From a checkpoint of a small class-conditioned image flow-matching model: trained on Sentinel-2 satellite tiles (TerraMesh).
Rows from block 4 of a small class-conditioned image flow-matching model, named by matrix and row number. Rows with one number belong to one neuron. Each number is 128 + 24 x the weight over its row's rms, rounded and kept within 0 to 255. All counts start at 0. Numbers have three digits each. After the name is the row's rms in percent of the matrix's.
After each neuron's rows are labels from the 100 images, of 14848 (inputs lightly noised), where the neuron reaches its highest value: "responds to" is what is common among them. Only what is clearly more common there than usual is listed. The data: Sentinel-2 satellite tiles (TerraMesh).
# fc1: MLP up (model.blocks.4.mlp.fc1.weight, 768x128), inputs 0-42
# fc2: MLP down (model.blocks.4.mlp.fc2.weight, 128x768, transposed), outputs 0-42

fc1.241 090:177153136174104100092170111158121140122163119100060100155095131129140084144135143115123114151148154144119095176112128127131120156
fc2.241 072:137156151154125114153146133115145128101171148132120106101122157158172095148166075118101125120148122124135101178120111123180140119
responds to: built area

fc1.354 103:153117151103109134120109153114120088127130130118119119144202089072126131132115099116135111166141121140118144129125126132134128150
fc2.354 074:175127139108166113098110128138162073110138121136121128113130143109107134138133130107148166101133102141160145117100144099134135120
responds to: snow or ice; main land cover: snow or ice

fc1.660 082:119115117143121091160139095077149172141132148148113141176099098130124097150111129115112098148155110108133147138127122121160107075
fc2.660 108:095112138146097141118138105200170119139158154067086108144147162111138175134108153138140152070130121115125164104153137116120156164
responds to: main land cover: crops

fc1.422 084:129151169148144138148149143103157131123152160104102143115116119157152089131102052101123142122120121135117120133108125129129078076
fc2.422 105:170175166156120100143176137141165108115136139164145143121099158118111150137147079146169141135117109121134119116093116077145131128
responds to: snow or ice; main land cover: snow or ice

fc1.143 063:104147172141111139150114121139128108116124133107164126075115175117151217129096154099138135125124129119128137138134114133143097140
fc2.143 086:133118101107116145149130178152110129142135134156138154124098103089104162133100111124145084187132140124115140158145115122153144107
responds to: water; main land cover: water

fc1.345 074:140110094124122112176124164157145148129127140070125160148159107124161152118147146132141108118126112154124147102128138122075168109
fc2.345 094:124110139094100147150110160138129138127124153188091155121175113113086093122126135127123120183113126144116133102100115154059153170
responds to: main land cover: water

fc1.493 075:128084164126094150155138161125098113118112133086137141116150158130126142140115118076167154125128171116123118098161136094112102097
fc2.493 086:135098131147089176102142152137098098135129159113103172111076136109106170149140128140145128119124183119131080100139144144127095101
responds to: main land cover: rangeland

fc1.684 096:140100087115132126167104115128180139142169148117114126134153142194128127134118109105112185181121138143131141147120130129123128079
fc2.684 084:158113116146139145120113089146145092120164163168124125122133145147132109134166110130139093093159171178164113125104148151111102144
responds to: snow or ice; main land cover: snow or ice

fc1.75 082:128110121122098105140113154111075128141128115103145161136153144137136154114076116122117145070155136094140119131154137120138129133
fc2.75 104:164141082163105150140093169117112094116124130113125117132162119142137135119117164151121157145134140124122135118144143107108148134
responds to: main land cover: water

fc1.579 101:114133177143159076104142113125169150127155127168145140133150149161158106128186121148144123138104128133126148138115117106131104147
fc2.579 108:125117068136129135129110170134118124136136109185163146145140156130118112133050141100124131112135083141150114149113105077131152146
responds to: built area; main land cover: crops

fc1.194 072:148123130145132139135183153113120118113158115117112145146147139115176094131145132112133137141105159131131122126173138157114136128
fc2.194 075:125109164130121172122172142139130116150160144107154130148144133085113144160121116133142092132102095098127099136130128123129089160
responds to: main land cover: rangeland

fc1.380 072:123108135131107157136120093150105127130115137103071115116126198110174064127099121102119117115105149128121134119138135118107179176
fc2.380 097:129122150154082069169136066134106106135129150129106140111123097134142148133124147121139130146123132122127174146126111082141133129
responds to: main land cover: water

fc1.16 082:113136149127112155118150143122141105132137165120110141120105157144153084130129088126161091152130139096123135143119132161132105071
fc2.16 104:111113145132110092116157109155135172129112163140081127124121121130133162126124078148099183155129128105110119099128122070141123194
responds to: water; main land cover: water

fc1.475 096:150130118184152103111139109117129133120120150129134108141118124103117118103147145141112111130149174184069098156151090124113123125
fc2.475 091:142088099138098113126133126158109168153098158159132102143133153148126142083137144137107161105102098147141145124149094146160095106
responds to: water

fc1.506 130:153108160168171115109153174116129134128146095089145099111094124081148156131111144139126135130118111168121127110149130110087103092
fc2.506 076:131164100117152138108085134100186091161137140098087094152129101130106156129128127101138132130124139123181135113078127124126131142
responds to: snow or ice; main land cover: snow or ice

fc1.70 129:110157061148134150147151181114124146154138109092126153125137122112173079128131135088103141125111135135163097138103133125139119170
fc2.70 124:162085219120135143113092066097144126109147141101117094124151122151116131121114130157126147130112141128104167119134149144119147172
responds to: built area

fc1.262 104:117118177126095117128145160095116098118142173162187100126097142140147160123178119100132122104120125119141128099151136145135109097
fc2.262 066:131152151124127118131156139107127113119131149094117132142120143155101125116147119160111170125137140161150162131099107106125078122
responds to: main land cover: crops

fc1.710 070:120123121149111116140084124119125127103149130069096153105128132140152136133132156122138118175120079109120136100130116123136109126
fc2.710 075:111133128133092105151082109105132110189117117143091156117184100144104106134153169140100121111130092136106135100130142148115104162
responds to: water; main land cover: water

fc1.427 104:105109127179155102163120122086130157112109137087171114125101121130109173132103136152094115112107156143120136147122153138121139103
fc2.427 108:128104133193157137112141161154137100143144117103125123121097078131162145125090108146159136134127142121129106156168115160125126123
responds to: main land cover: crops

fc1.17 073:123152157150110100112146112157143134125108112104118108139091139143127110122106143141105129121109149172118148185126124135121145127
fc2.17 096:140131155121096157115150132132141118158105098169075116123107101152154167120088108101127145140122109165142114203108123116153106112
responds to: water; clouds; main land cover: water

fc1.323 109:110122108113113162166134160146105115045116157124168137122143161136132130119116087146138121100061131113131143094155053130112137104
fc2.323 117:137134068138116117149152147156101110061131158179112121099129103153148133106108146154115134140164109104128105152096183174127117106
responds to: clouds; main land cover: trees

fc1.285 089:137130136115169146163176094165129128132143097116110186179151129121119135144088168156147119149124138134125087155087144141087135149
fc2.285 077:122127132097143098119141096130129145123130086113131152138129132126094138148110153111099146129150154124174088162068146133097141117
responds to: main land cover: trees

fc1.701 090:147118153121157144115130141127100144135163137157100148145144136114146146126142161133093133181123116140128152123125121102090123124
fc2.701 108:109128175109142100130151104118097080142137145092107162134176121120130099127144176150175089099129129154135154116135139150098143135
responds to: main land cover: crops

fc1.723 113:122121127137125132113142150074107097115101101109117127117128137128184108125113109090117127114115160131105113098143102116116109101
fc2.723 111:149125136131156125141114126130161118139111130146146130149126143110098117126104147114116098108122123177097128122118149123113146103
responds to: main land cover: rangeland

fc1.570 093:108136109174120092122142136121140139138141122090154140145142123114155140128142132142114138133146172170099108116105095120105083160
fc2.570 118:137094119065161158126134146155116130109104167087065130131129120154121121129109140133124124110138134116096185138157116125119128133
responds to: crops; main land cover: crops

fc1.704 086:130088138105142121158132143145131153111113072069098147133109180150128126138120125132155173150127112100146121069104142128140122148
fc2.704 065:105094169132118152112139129144130130123086094146118107118105113129104160132140133127125130098172183132163133088102110122127116101
responds to: main land cover: water

fc1.415 131:148163180136114137178135136163113124120076132126116097134135111056128135129124136138165083138136136127114095116148118123076171151
fc2.415 062:126137123165158124162103123119166092149074110133126128111133130101092134134093161166114154116123146148185161141064098130130156109
responds to: main land cover: crops

fc1.638 081:137126157152125114135105096126161161098137159141136121122114111144118150106163087156124115106138095138101134135113140116126089155
fc2.638 092:134148141169078140105137127150138134150098149091109129105168141105167093118170079119116135148094070151131133115115150130128128103
responds to: clouds

fc1.707 084:122059122125132146150145119100120055084103114095144129150154112155142104123129099147151118086105144125139177093140158134178165164
fc2.707 079:119100125127150139166181145123129172195107110127194152165134148155106135117137126126105092190137174153143144119110094145145144082
responds to: main land cover: snow or ice

fc1.722 087:108121122138156156168145146107082125106107148100161134124109169124140106115172118143111132102126116118133130081181126100174135130
fc2.722 097:130164123141151124114127141178112160133153117119113136146090098133126153115177130130134116126108139117116109090158127157182126115
responds to: snow or ice; main land cover: snow or ice

fc1.466 081:109115162134108116118138125137111135165126153098105150121100109130119156142063129102111089090155114131090119104139171109089111135
fc2.466 095:110118125156144198114152131098122141100169161133120123116102149122129122140090139120123143150135136142111170091151148111085143145
responds to: main land cover: trees

fc1.37 089:132117142105129147114129149087114147139131172091161158146115195165123103149111119133130091105132106122147118128108107128112128144
fc2.37 102:132119147118125141101115152134132123115134148160174154141119089148136131132113137165132174162143120131142124109098113091069141127
responds to: main land cover: crops

fc1.762 082:090108103087128186150113142125098103122080132133182111127142133141149117114171088142162148100096117087129161101148146121182132102
fc2.762 057:136149125115133138125135131123114137174132141123107120160102159106138156104136127149147118133060171133094132101103079099114156137
responds to: snow or ice; main land cover: snow or ice

fc1.644 072:128122103118154124148110128113131143171119152145121140100143120105120094115167124152085140126174104132162102158097128117140138129
fc2.644 082:128146101132176156111072134148138131077103161140137143118182133125138123100176144124114136155110111155140151124113095123122102126
responds to: bare ground

fc1.651 069:139138145120118138123153137096131070120125132101086130127138168123144135126142103092150168097114159125116121100143133100115109112
fc2.651 075:123170114113119089127149136136084146115116129132134154104141103143115130130161086126105098128149120142116113126114102119142091159
responds to: water; main land cover: water

fc1.188 111:092127189184194105129110086139157146101109132140136140140137123091106111143116159148099137139144153124104116168102181119122113135
fc2.188 108:082116160155189152116105089111124134142095169108136139113154132109121118128098138156105111107129107125138116125125170102119124136
responds to: trees; clouds; main land cover: trees

fc1.740 066:160123107155144112111124118147147153108164136155128111172131106131113087128131158146091099137110112143130110128102121139109136124
fc2.740 065:128138118144095129127111112105123147178124108126146116187113136111155127138097126123106121117056162118096139124153100114143132132
responds to: water; main land cover: water; clouds

fc1.465 080:089143138137105167139090117139096079090126136136156102087142156160147116119140146143140144105113154118113140115140134099132114096
fc2.465 097:158107122111125115168144104100086170161122096118083119141144097123133102128096143143135176169115204119094137135167124139135091125
responds to: snow or ice; main land cover: snow or ice

fc1.317 078:097132138116120130182099120101135160151142150101104166144082133158151109139126124110122093130122132186128132135070118102156106156
fc2.317 096:096140151106111141176120124137133088116167138125127131129047129130161109136132174117119164167146122215140118114115113144121133114
responds to: bare ground

fc1.135 090:109125104099088154131153137089101091144080081140140135128158119146123150132118101097161144110131109087118141075143132114142124134
fc2.135 085:124111084170130116123099131176144103143099114104131120165112169120090110140141108110128155126122124107106162081118112142128151123
responds to: main land cover: rangeland; main land cover: bare ground

fc1.260 167:100154099124158125109123120157169095129127113088122114131161106108129135129103104153125085124137136143122115122096126110144151143
fc2.260 166:159112153161104115143139154127107093138144150082130150128096112138131136129145178093142109125133144121121133126148142109085106167
responds to: trees; crops; built area; main land cover: crops

fc1.200 057:126113120143135123151123128136134115106100156134184083119106148155087134133097150116102105149138130156137156104126113126154115122
fc2.200 104:128144143102136124128162147121120113159124101096124127138075098111137118131159109088147055112148137111109131125164136129142090135
responds to: main land cover: rangeland

fc1.275 090:161157125125145113129117110156125137108144149173177179129101127143121127122095134152105118130127136129131143123140116138065153113
fc2.275 097:151175138107151131125082122094133174165121150083174172146108127129136122118074118119099124123128119108136155126120120108057156132
responds to: built area; main land cover: crops

fc1.687 080:136086149121118181159117153113132093108137131140151154144114162145106140121129128155122169116113118136120132064155134095142097109
fc2.687 091:133094163146121106142111095137146187153131111079150090111113102135110134118156135150137141142127119170127130067135140154107063140
responds to: main land cover: rangeland

fc1.257 065:137127087128136149112136082125146123153164146078142148109109144127088124134130132140102105159117099115117156190089110096114133152
fc2.257 091:088124136159143091119132088139137137141168127144163120114145110108144145134151190157161165139108102109134198178118108168121152124
responds to: built area

fc1.118 128:142122129123159144136131114120106133129132093100112127127140104132119138125113145118138120113119151154120202112109129105129115125
fc2.118 130:110124138138107145137119135146152134132095147126143154102141117132130126132136081114167134100136151121130070131140131135117107121
responds to: built area; crops; main land cover: crops

fc1.304 156:081138158117136108126136084144134158123143125151184095129174147164128159134130113130086148115139121140129109096129103121156127095
fc2.304 084:164128116183114085120122173159123143140118137148095146119113132117133138122133144096120157117137145145175148151090097090126149095
responds to: crops; main land cover: crops

fc1.246 089:088119144117132149140101117106135106097132116118158116086116089110133147133132146174114134123108133119137157117094150091129105106
fc2.246 099:141114115149139164125136159144090118158159115167096141127139111128141148130111077117131093106134150133112084144123116135128129142
responds to: snow or ice; main land cover: snow or ice