From a checkpoint of a small class-conditioned image flow-matching model.
Model: 2.86M parameters, 48-pixel images, arch dit, norm layernorm, activation gelu_tanh, patch size [8, 8], layers 8, width 128.
Training: ademamix at rate 0.001, 18100 steps, batches of 512.
Rows from block 4 of a small class-conditioned image flow-matching model, named by matrix and row number. Rows with one number belong to one neuron. Each number is 128 + 24 x the weight over its row's rms, rounded and kept within 0 to 255. All counts start at 0. Numbers have three digits each. After the name is the row's rms in percent of the matrix's.
After each neuron's rows are labels from the 100 images, of 14848 (inputs lightly noised), where the neuron reaches its highest value: "lies over" is the class under the peak. Only what is clearly more common there than usual is listed. The data: Sentinel-2 satellite tiles (TerraMesh). In brackets: how many of the 100, against the usual share in percent.
# fc1: MLP up (model.blocks.4.mlp.fc1.weight, 768x128), inputs 0-42
# fc2: MLP down (model.blocks.4.mlp.fc2.weight, 128x768, transposed), outputs 0-42

fc1.385 089:080112135117092162162152136129122114087097132127142143118095114151113192135115062127163140113109136112126166117147121107119078128
fc2.385 100:121110083102120121094150151092106186161115117079086127114094181124105089137122122153116119090109160114105132138139118129154130114
lies over: trees (42 vs 20.1)

fc1.719 090:104080144133097131179121150132175083121132130121135151129127152148136154137121107098137139107129088134133114133123129105137121123
fc2.719 089:114128116148118148160147127127175141136142152153095129129087123110135114134118117110146117170130094179110156117125143176118095098
lies over: bare ground (27 vs 4.8)

fc1.238 084:115133159130128117126119112103152106122150068102109134136126095143105106118126158116098089150144124123154109118129198127127093158
fc2.238 088:155117134139130126118117083132133167158137073134180129139123137122164127139089102139116122140187153117121150106108108139199130078
lies over: clouds (40 vs 2.6)

fc1.718 072:094101150108091120159125108141108128099084103102114128170136142143092167121103092121138162108148082081142107124110169137137109117
fc2.718 056:106113139153144113121102108110146113149110131115144127179156127109105105147137116127142117134092161119077137144104178140152118118
lies over: trees (44 vs 20.1)

fc1.619 077:108161103129124085154114144123115104113143099125103106144114120138106163129148141119103104132137141128122110121095133160080111157
fc2.619 086:122098122135152143130102149150095155135132143119137121127137135144190091141132134112152141159147137161123101102134109118135159123
lies over: clouds (29 vs 2.6)

fc1.322 077:139159123132126079062114066138146141128111129142125122177126131075097108120131136158113140094155092144105148153123093111122123165
fc2.322 087:110136131106133177098137039137154120107139162156123147142106117122122104110088114145146153174147083122115152120084188153125124130
lies over: clouds (40 vs 2.6)

fc1.453 082:125106103126116117159146157158151160116127120071118180126092158164144172139118127113149152169131104130113079184118131118131131127
fc2.453 088:120179145173132102148112129097139148137122109162170106129129151094126110135149155162142134089129099165125161153128151154146167124
lies over: crops (42 vs 17.8)

fc1.48 082:130122159124138107102136121097146146137176148091110171133121100133105148114115140150091105107145112117143126138088087173118086151
fc2.48 059:105090128099148105127128142152125129129149134111138111126127155118161159154128134083133148155105164113123118134111135122146123128
lies over: crops (47 vs 17.8)

fc1.679 110:117141140164128139147128148094144150152135104109148167085176147108158104130133131130075141101127166135123169109113119107172084136
fc2.679 135:140117112105177148123145122124167161145163156136175108136132086146115156129119173112110130136119130136138067136121134124145128153
lies over: crops (38 vs 17.8)

fc1.517 069:128089106099130164126126142179100124178109099174112129128133167138102103128109099121133143126158160145106112103155146118136133131
fc2.517 069:121074104088141123106132119101114120051126113130130161135130108104080111127111084117147134101122175142122124102131159126167093129
lies over: water (27 vs 10.8)

fc1.233 081:097113102130132147104098135102116107158142109138129090134154176108129118108114108110134130097087130119133143103134142067117097121
fc2.233 086:140109127094107116137153119146134156101116131105144125109142135120128087117148139162144147088087145103133115135130102133141141077
lies over: snow or ice (87 vs 14)

fc1.316 087:112122095099121130198116153143149107133102188122162166150122132106091120121081154122119141111097123112134121068141130180142150118
fc2.316 090:109137097096119125165110137121143151154125204131147158156124129118096136122071164140164094134135129134162131078127105085144159160
lies over: crops (52 vs 17.8)

fc1.117 094:114133109117146188160155161067117142133118136122152139158123148161130141117131089108115145108106151093146152127142035093111114121
fc2.117 131:169106145133139071148142167174113114127118120075095101140129103145144162153124098133152158117127118113123163135160096167117150134
lies over: clouds (39 vs 2.6)

fc1.520 091:137138140154136078106102116134147146124137114100114093159156096096130102126135172151114145156151176164084141152097108135101135136
fc2.520 099:120133113085115137117086147192108133132115156144091156120139128115153132128111076132113109107135161132131041153123152126097117147
lies over: water (30 vs 10.8)

fc1.675 072:134087094128108134177206131126109130145155112100120127121103113093106115131130112102148142135122114157124130110143124131137133094
fc2.675 104:152091101127120153158202164124124119122143094156121127131096157109095146132145115087094127090122130201114133103112136126118125159
lies over: crops (37 vs 17.8)

fc1.589 074:106122118124129141150135127109129114105138149158142138143115142107113106118137107154089109137110111136122140174105147103103090123
fc2.589 097:127156115129111135133185147101108115141112139109135142120138113095142143118158086140136164128124119145128137167116100116134099117
lies over: clouds (30 vs 2.6)

fc1.82 077:123110149115114112150121120128112160139137102145127151120130108130131150130139126137127136100114144136161145139127162183121124124
fc2.82 084:094147140094108150109095104115145123115145114167124115153138108145125086130092113138151108133137174130109156172115105216079088108
lies over: crops (56 vs 17.8)

fc1.115 119:126124165137124089076131125074115072153132132126118144136116150102162157123119111111097138137138156160136150120113112112100128124
fc2.115 082:139166061142160070132102132063099085095104137113145122140097126141109159133124163122088113107141142138137092162128092158113092107
lies over: crops (48 vs 17.8)

fc1.101 069:142113103101109115144127124124111111159141117134108132149155116113134123130143111105144162127163136123103114198136132150111087129
fc2.101 073:133166112102145145137125099149136131079105139098106107155135181112122137128121139133130139129114133142081118191130194133120128113
lies over: water (33 vs 10.8)

fc1.407 075:150149121137149128105121112148166146113186139150141136135120147117117118116141159153146096131122134145149083160099074132136113102
fc2.407 104:151152099113111136108102125134163103107137111115114152136118125125161147114112172103078162149126136143147129147132126086152067167
lies over: clouds (31 vs 2.6)

fc1.572 077:151157140168128128130110132144146166050123133154132150128113122130102150121143149160120081156109114117111144098136110148112124134
fc2.572 088:121150130157140102142077132125122099203150098116115085097119072147103125118119121128121142145093126102139158138149148134103128151
lies over: trees (45 vs 20.1)

fc1.338 074:164143118158133137128108142186164163132141133126108142121122114140098083128162178142135100148118098159162107077094127119142122154
fc2.338 080:141154158111210108109063115166158115126113120128118153110135126149146124131170117132140113118157057120101145069097109133139148093
lies over: snow or ice (55 vs 14)

fc1.242 071:159134070137134143137145124103174111119155128108122166144143120118100134134077105122136146108108132144119127126095123141137133141
fc2.242 087:185150093141138097141133116146213136163121147117130106114165110134130135133075169134153124112112104120147131136091108131097131126
lies over: crops (45 vs 17.8)

fc1.503 085:120144129111134147139159156151128166181148171100116173105079103110135142130131124124127142101132154124121121135100111130076118142
fc2.503 093:156102173139140144135065119108133146082140172172135125138094126137119077121138158168133165118128110122145133089130146163098128109
lies over: clouds (30 vs 2.6)

fc1.497 068:134115120120102147109153150095125129123107128072066119128102141106133151119120086123123112112117165124145109126142076138139150141
fc2.497 079:108159075089090105132163149187159135079089109155102100130121152121146078131153106120134137148078097114133133126137111161127108086
lies over: clouds (42 vs 2.6)

fc1.272 115:140124176133087127136125072127095129119113142175127103123111123164120138133091133163137133074127139120132123100125124131146107115
fc2.272 066:115122139150151123145109079134136153100115158099126107116115120115081114136117151131144149159169167174184128106097118104124158115
lies over: bare ground (25 vs 4.8)

fc1.28 084:126146172119108132139066103138125117139124126128141136142145126102169097132130115156128090108130156125141149127125115139122142156
fc2.28 085:115171154111124110149070105117130147113116130130150153130121132123187126120130144153111186115128147131143131112143118112134146087
lies over: snow or ice (51 vs 14)

fc1.58 073:093160112154177115110142120101111137137100153128174093099155109120135152161136132118102105129094135137145173135126069143125130116
fc2.58 095:116110166165127127134171110162109107117146137146162113143156103125157174125139145121153114131109127120111099144110106150166100122
lies over: clouds (43 vs 2.6)

fc1.160 099:090113169151124107095133146077170105145097137055090153115131136086099126129129096130095120131136137160126146136115087124065134173
fc2.160 134:166130129148185081123187104102100105118113109100153103134125191142143109135119167122156152124147115136124134118118133097160137125
lies over: crops (53 vs 17.8)

fc1.502 111:113112138153105129107118160117119124123149118133100129151183106106103093133126127109090125124128159130127105117120103123111075147
fc2.502 093:133166116134143117118138114097132120141127119108136112139087099108130102123099128106089103134131136146117129160124091122149166106
lies over: crops (41 vs 17.8)

fc1.457 094:118057131117088126176126196107136166100120131117112186100139153183129137118099088099133151143122111131130149131121120124132133116
fc2.457 114:100141123198154129142127073150114160149137153137169097116150152084131090140093089170110157120120117129141131164132135135110129143
lies over: snow or ice (38 vs 14)

fc1.618 077:149115118116158117108182105160112138105130103116116086155134139119142128134089112133129119120108115110121107098140116137101141088
fc2.618 086:164117130129157131130194089091118120152121089116169094102144147157138125133080124127091130097130176119124138098114139129127162137
lies over: trees (43 vs 20.1)

fc1.91 091:148118120144183085173150105136105192154140189093133126140145126107136089138150124137120111152135117144120117150121095145087146150
fc2.91 106:126070142154136182181116127106069070112095181146132150133180108134146141130149142117107119109136134142116126125120130083050117119
lies over: clouds (40 vs 2.6)

fc1.2 073:156187105114148103097155147123156128163159153130087144123130126106102121148100166165126148182150132125145129150107125121150165170
fc2.2 085:110148134125129119126134135153127136084113173140101162119117108133111078138089135155117126121128204121134164136086145095185111147
lies over: snow or ice (75 vs 14)

fc1.85 077:152125157139112088134110150097151138133136131087131148131155129105105100136152122121105121168147120142109112190105118130099142159
fc2.85 093:118138174176075131128120175120138127135147099177131180139157124107125151125173123118133095122117116147106166167108170140148110134
lies over: snow or ice (68 vs 14)

fc1.370 076:115094114131105149113142140105128132142130144116125083146119154099148185118202145165138139098130135123110117099125117123155106108
fc2.370 077:163117128143131096152160154112182111158117119150116107105123142103168147119159175139141112132132145124119134118130095068147117156
lies over: crops (43 vs 17.8)

fc1.467 078:130096127118133125120140148098098146148145120087116116116142139104188129141116086117122115136177174097135146114155099132129117151
fc2.467 073:142103127137171130117109139156126096041128093162146096097144132121140160133128130127140124085121166120145153111142142101136110112
lies over: snow or ice (35 vs 14)

fc1.483 061:107091174115117105134091139123119120109136077106166136153140126156111107139140163126136131123161116117144141144098239142149061141
fc2.483 066:128133112146103105127118150132114143139107113097145134140140136129154101145116126130127142152106114145099146127168255151158145151
lies over: clouds (44 vs 2.6); snow or ice (37 vs 14)

fc1.731 089:120147109155151117125135110148166171061166146072131135148115104112109140140125137128095114158099120136116120136104126117116110137
fc2.731 101:124117134102119148141182107173140159228151140135113158114126139125140122143140160101122129111105131132131146146131136115192138116
lies over: crops (38 vs 17.8)

fc1.604 081:131136127123101125139099094099103100136114109154139116136141109088128119120149128090115117120138148115120132156130108149161152115
fc2.604 084:101108154140091136137103103105131110116116099099112136137140142101107152113147106134159103150111166129150160163114129116125134149
lies over: crops (37 vs 17.8)

fc1.695 070:124111138101121133187116141106116141105125123100132168145152138148130101111096106128138180116079075093128155136116143105130093117
fc2.695 071:155100141140098135121132138119131129184132124132119168146154148116122144125135096151117138129062105079099129157115105124118147098
lies over: trees (43 vs 20.1)

fc1.393 090:178111028101105113183137108114112103116115163117175157120128135151115152122125132097142137142094120137131148150149135090108142159
fc2.393 100:167114088071096157131135130127112153142150169144188153118132130141116050125127090070132119152139135117138178147136103161101098080
lies over: crops (47 vs 17.8)

fc1.732 090:143086089134129155081110095089139145122161147139158185110121167165154139131130084117145120121113131145129137126148142096146109106
fc2.732 111:176114074126146127086159048168169116139155143107169185143108118152132106136175095121112142120137124177124120124148095125150138130
lies over: snow or ice (75 vs 14)

fc1.443 103:177146113128134111120153107094162141159126148131122114130123148151171142146130126137100121086111135155133083161125081093151147127
fc2.443 105:184162110125091133107153108142165160118116126129123124126162111134156119130111157135128135189132119140139102129142087143139146095
lies over: clouds (29 vs 2.6)

fc1.8 055:142135159143130072146124106120164184172145116121095143146096116145062107130105136117085100140137105135128104142089144124094093109
fc2.8 053:142175112140096098130124105152109160104127115143118091148122119138123123140122115144124122166114105132091130135153165126164121164
lies over: crops (37 vs 17.8)

fc1.438 085:099087131115185124146111164099120104116111136147116130121106143134143118129153097154136175138126136088125146110138125100107130104
fc2.438 081:104135122147172164111141123134154201157138132094143140149096148121143087120167080145143088147123154070138114101100131071126140155
lies over: snow or ice (93 vs 14)

fc1.288 088:126078176122102125108114145115114111077108084114138153149143121141160177142113148104104142109116103103143124094158190135124097118
fc2.288 076:125083171161109111143135102120141116148089114157124160140104143111130083107172141074115134097136119124126117136154158133169121145
lies over: clouds (30 vs 2.6)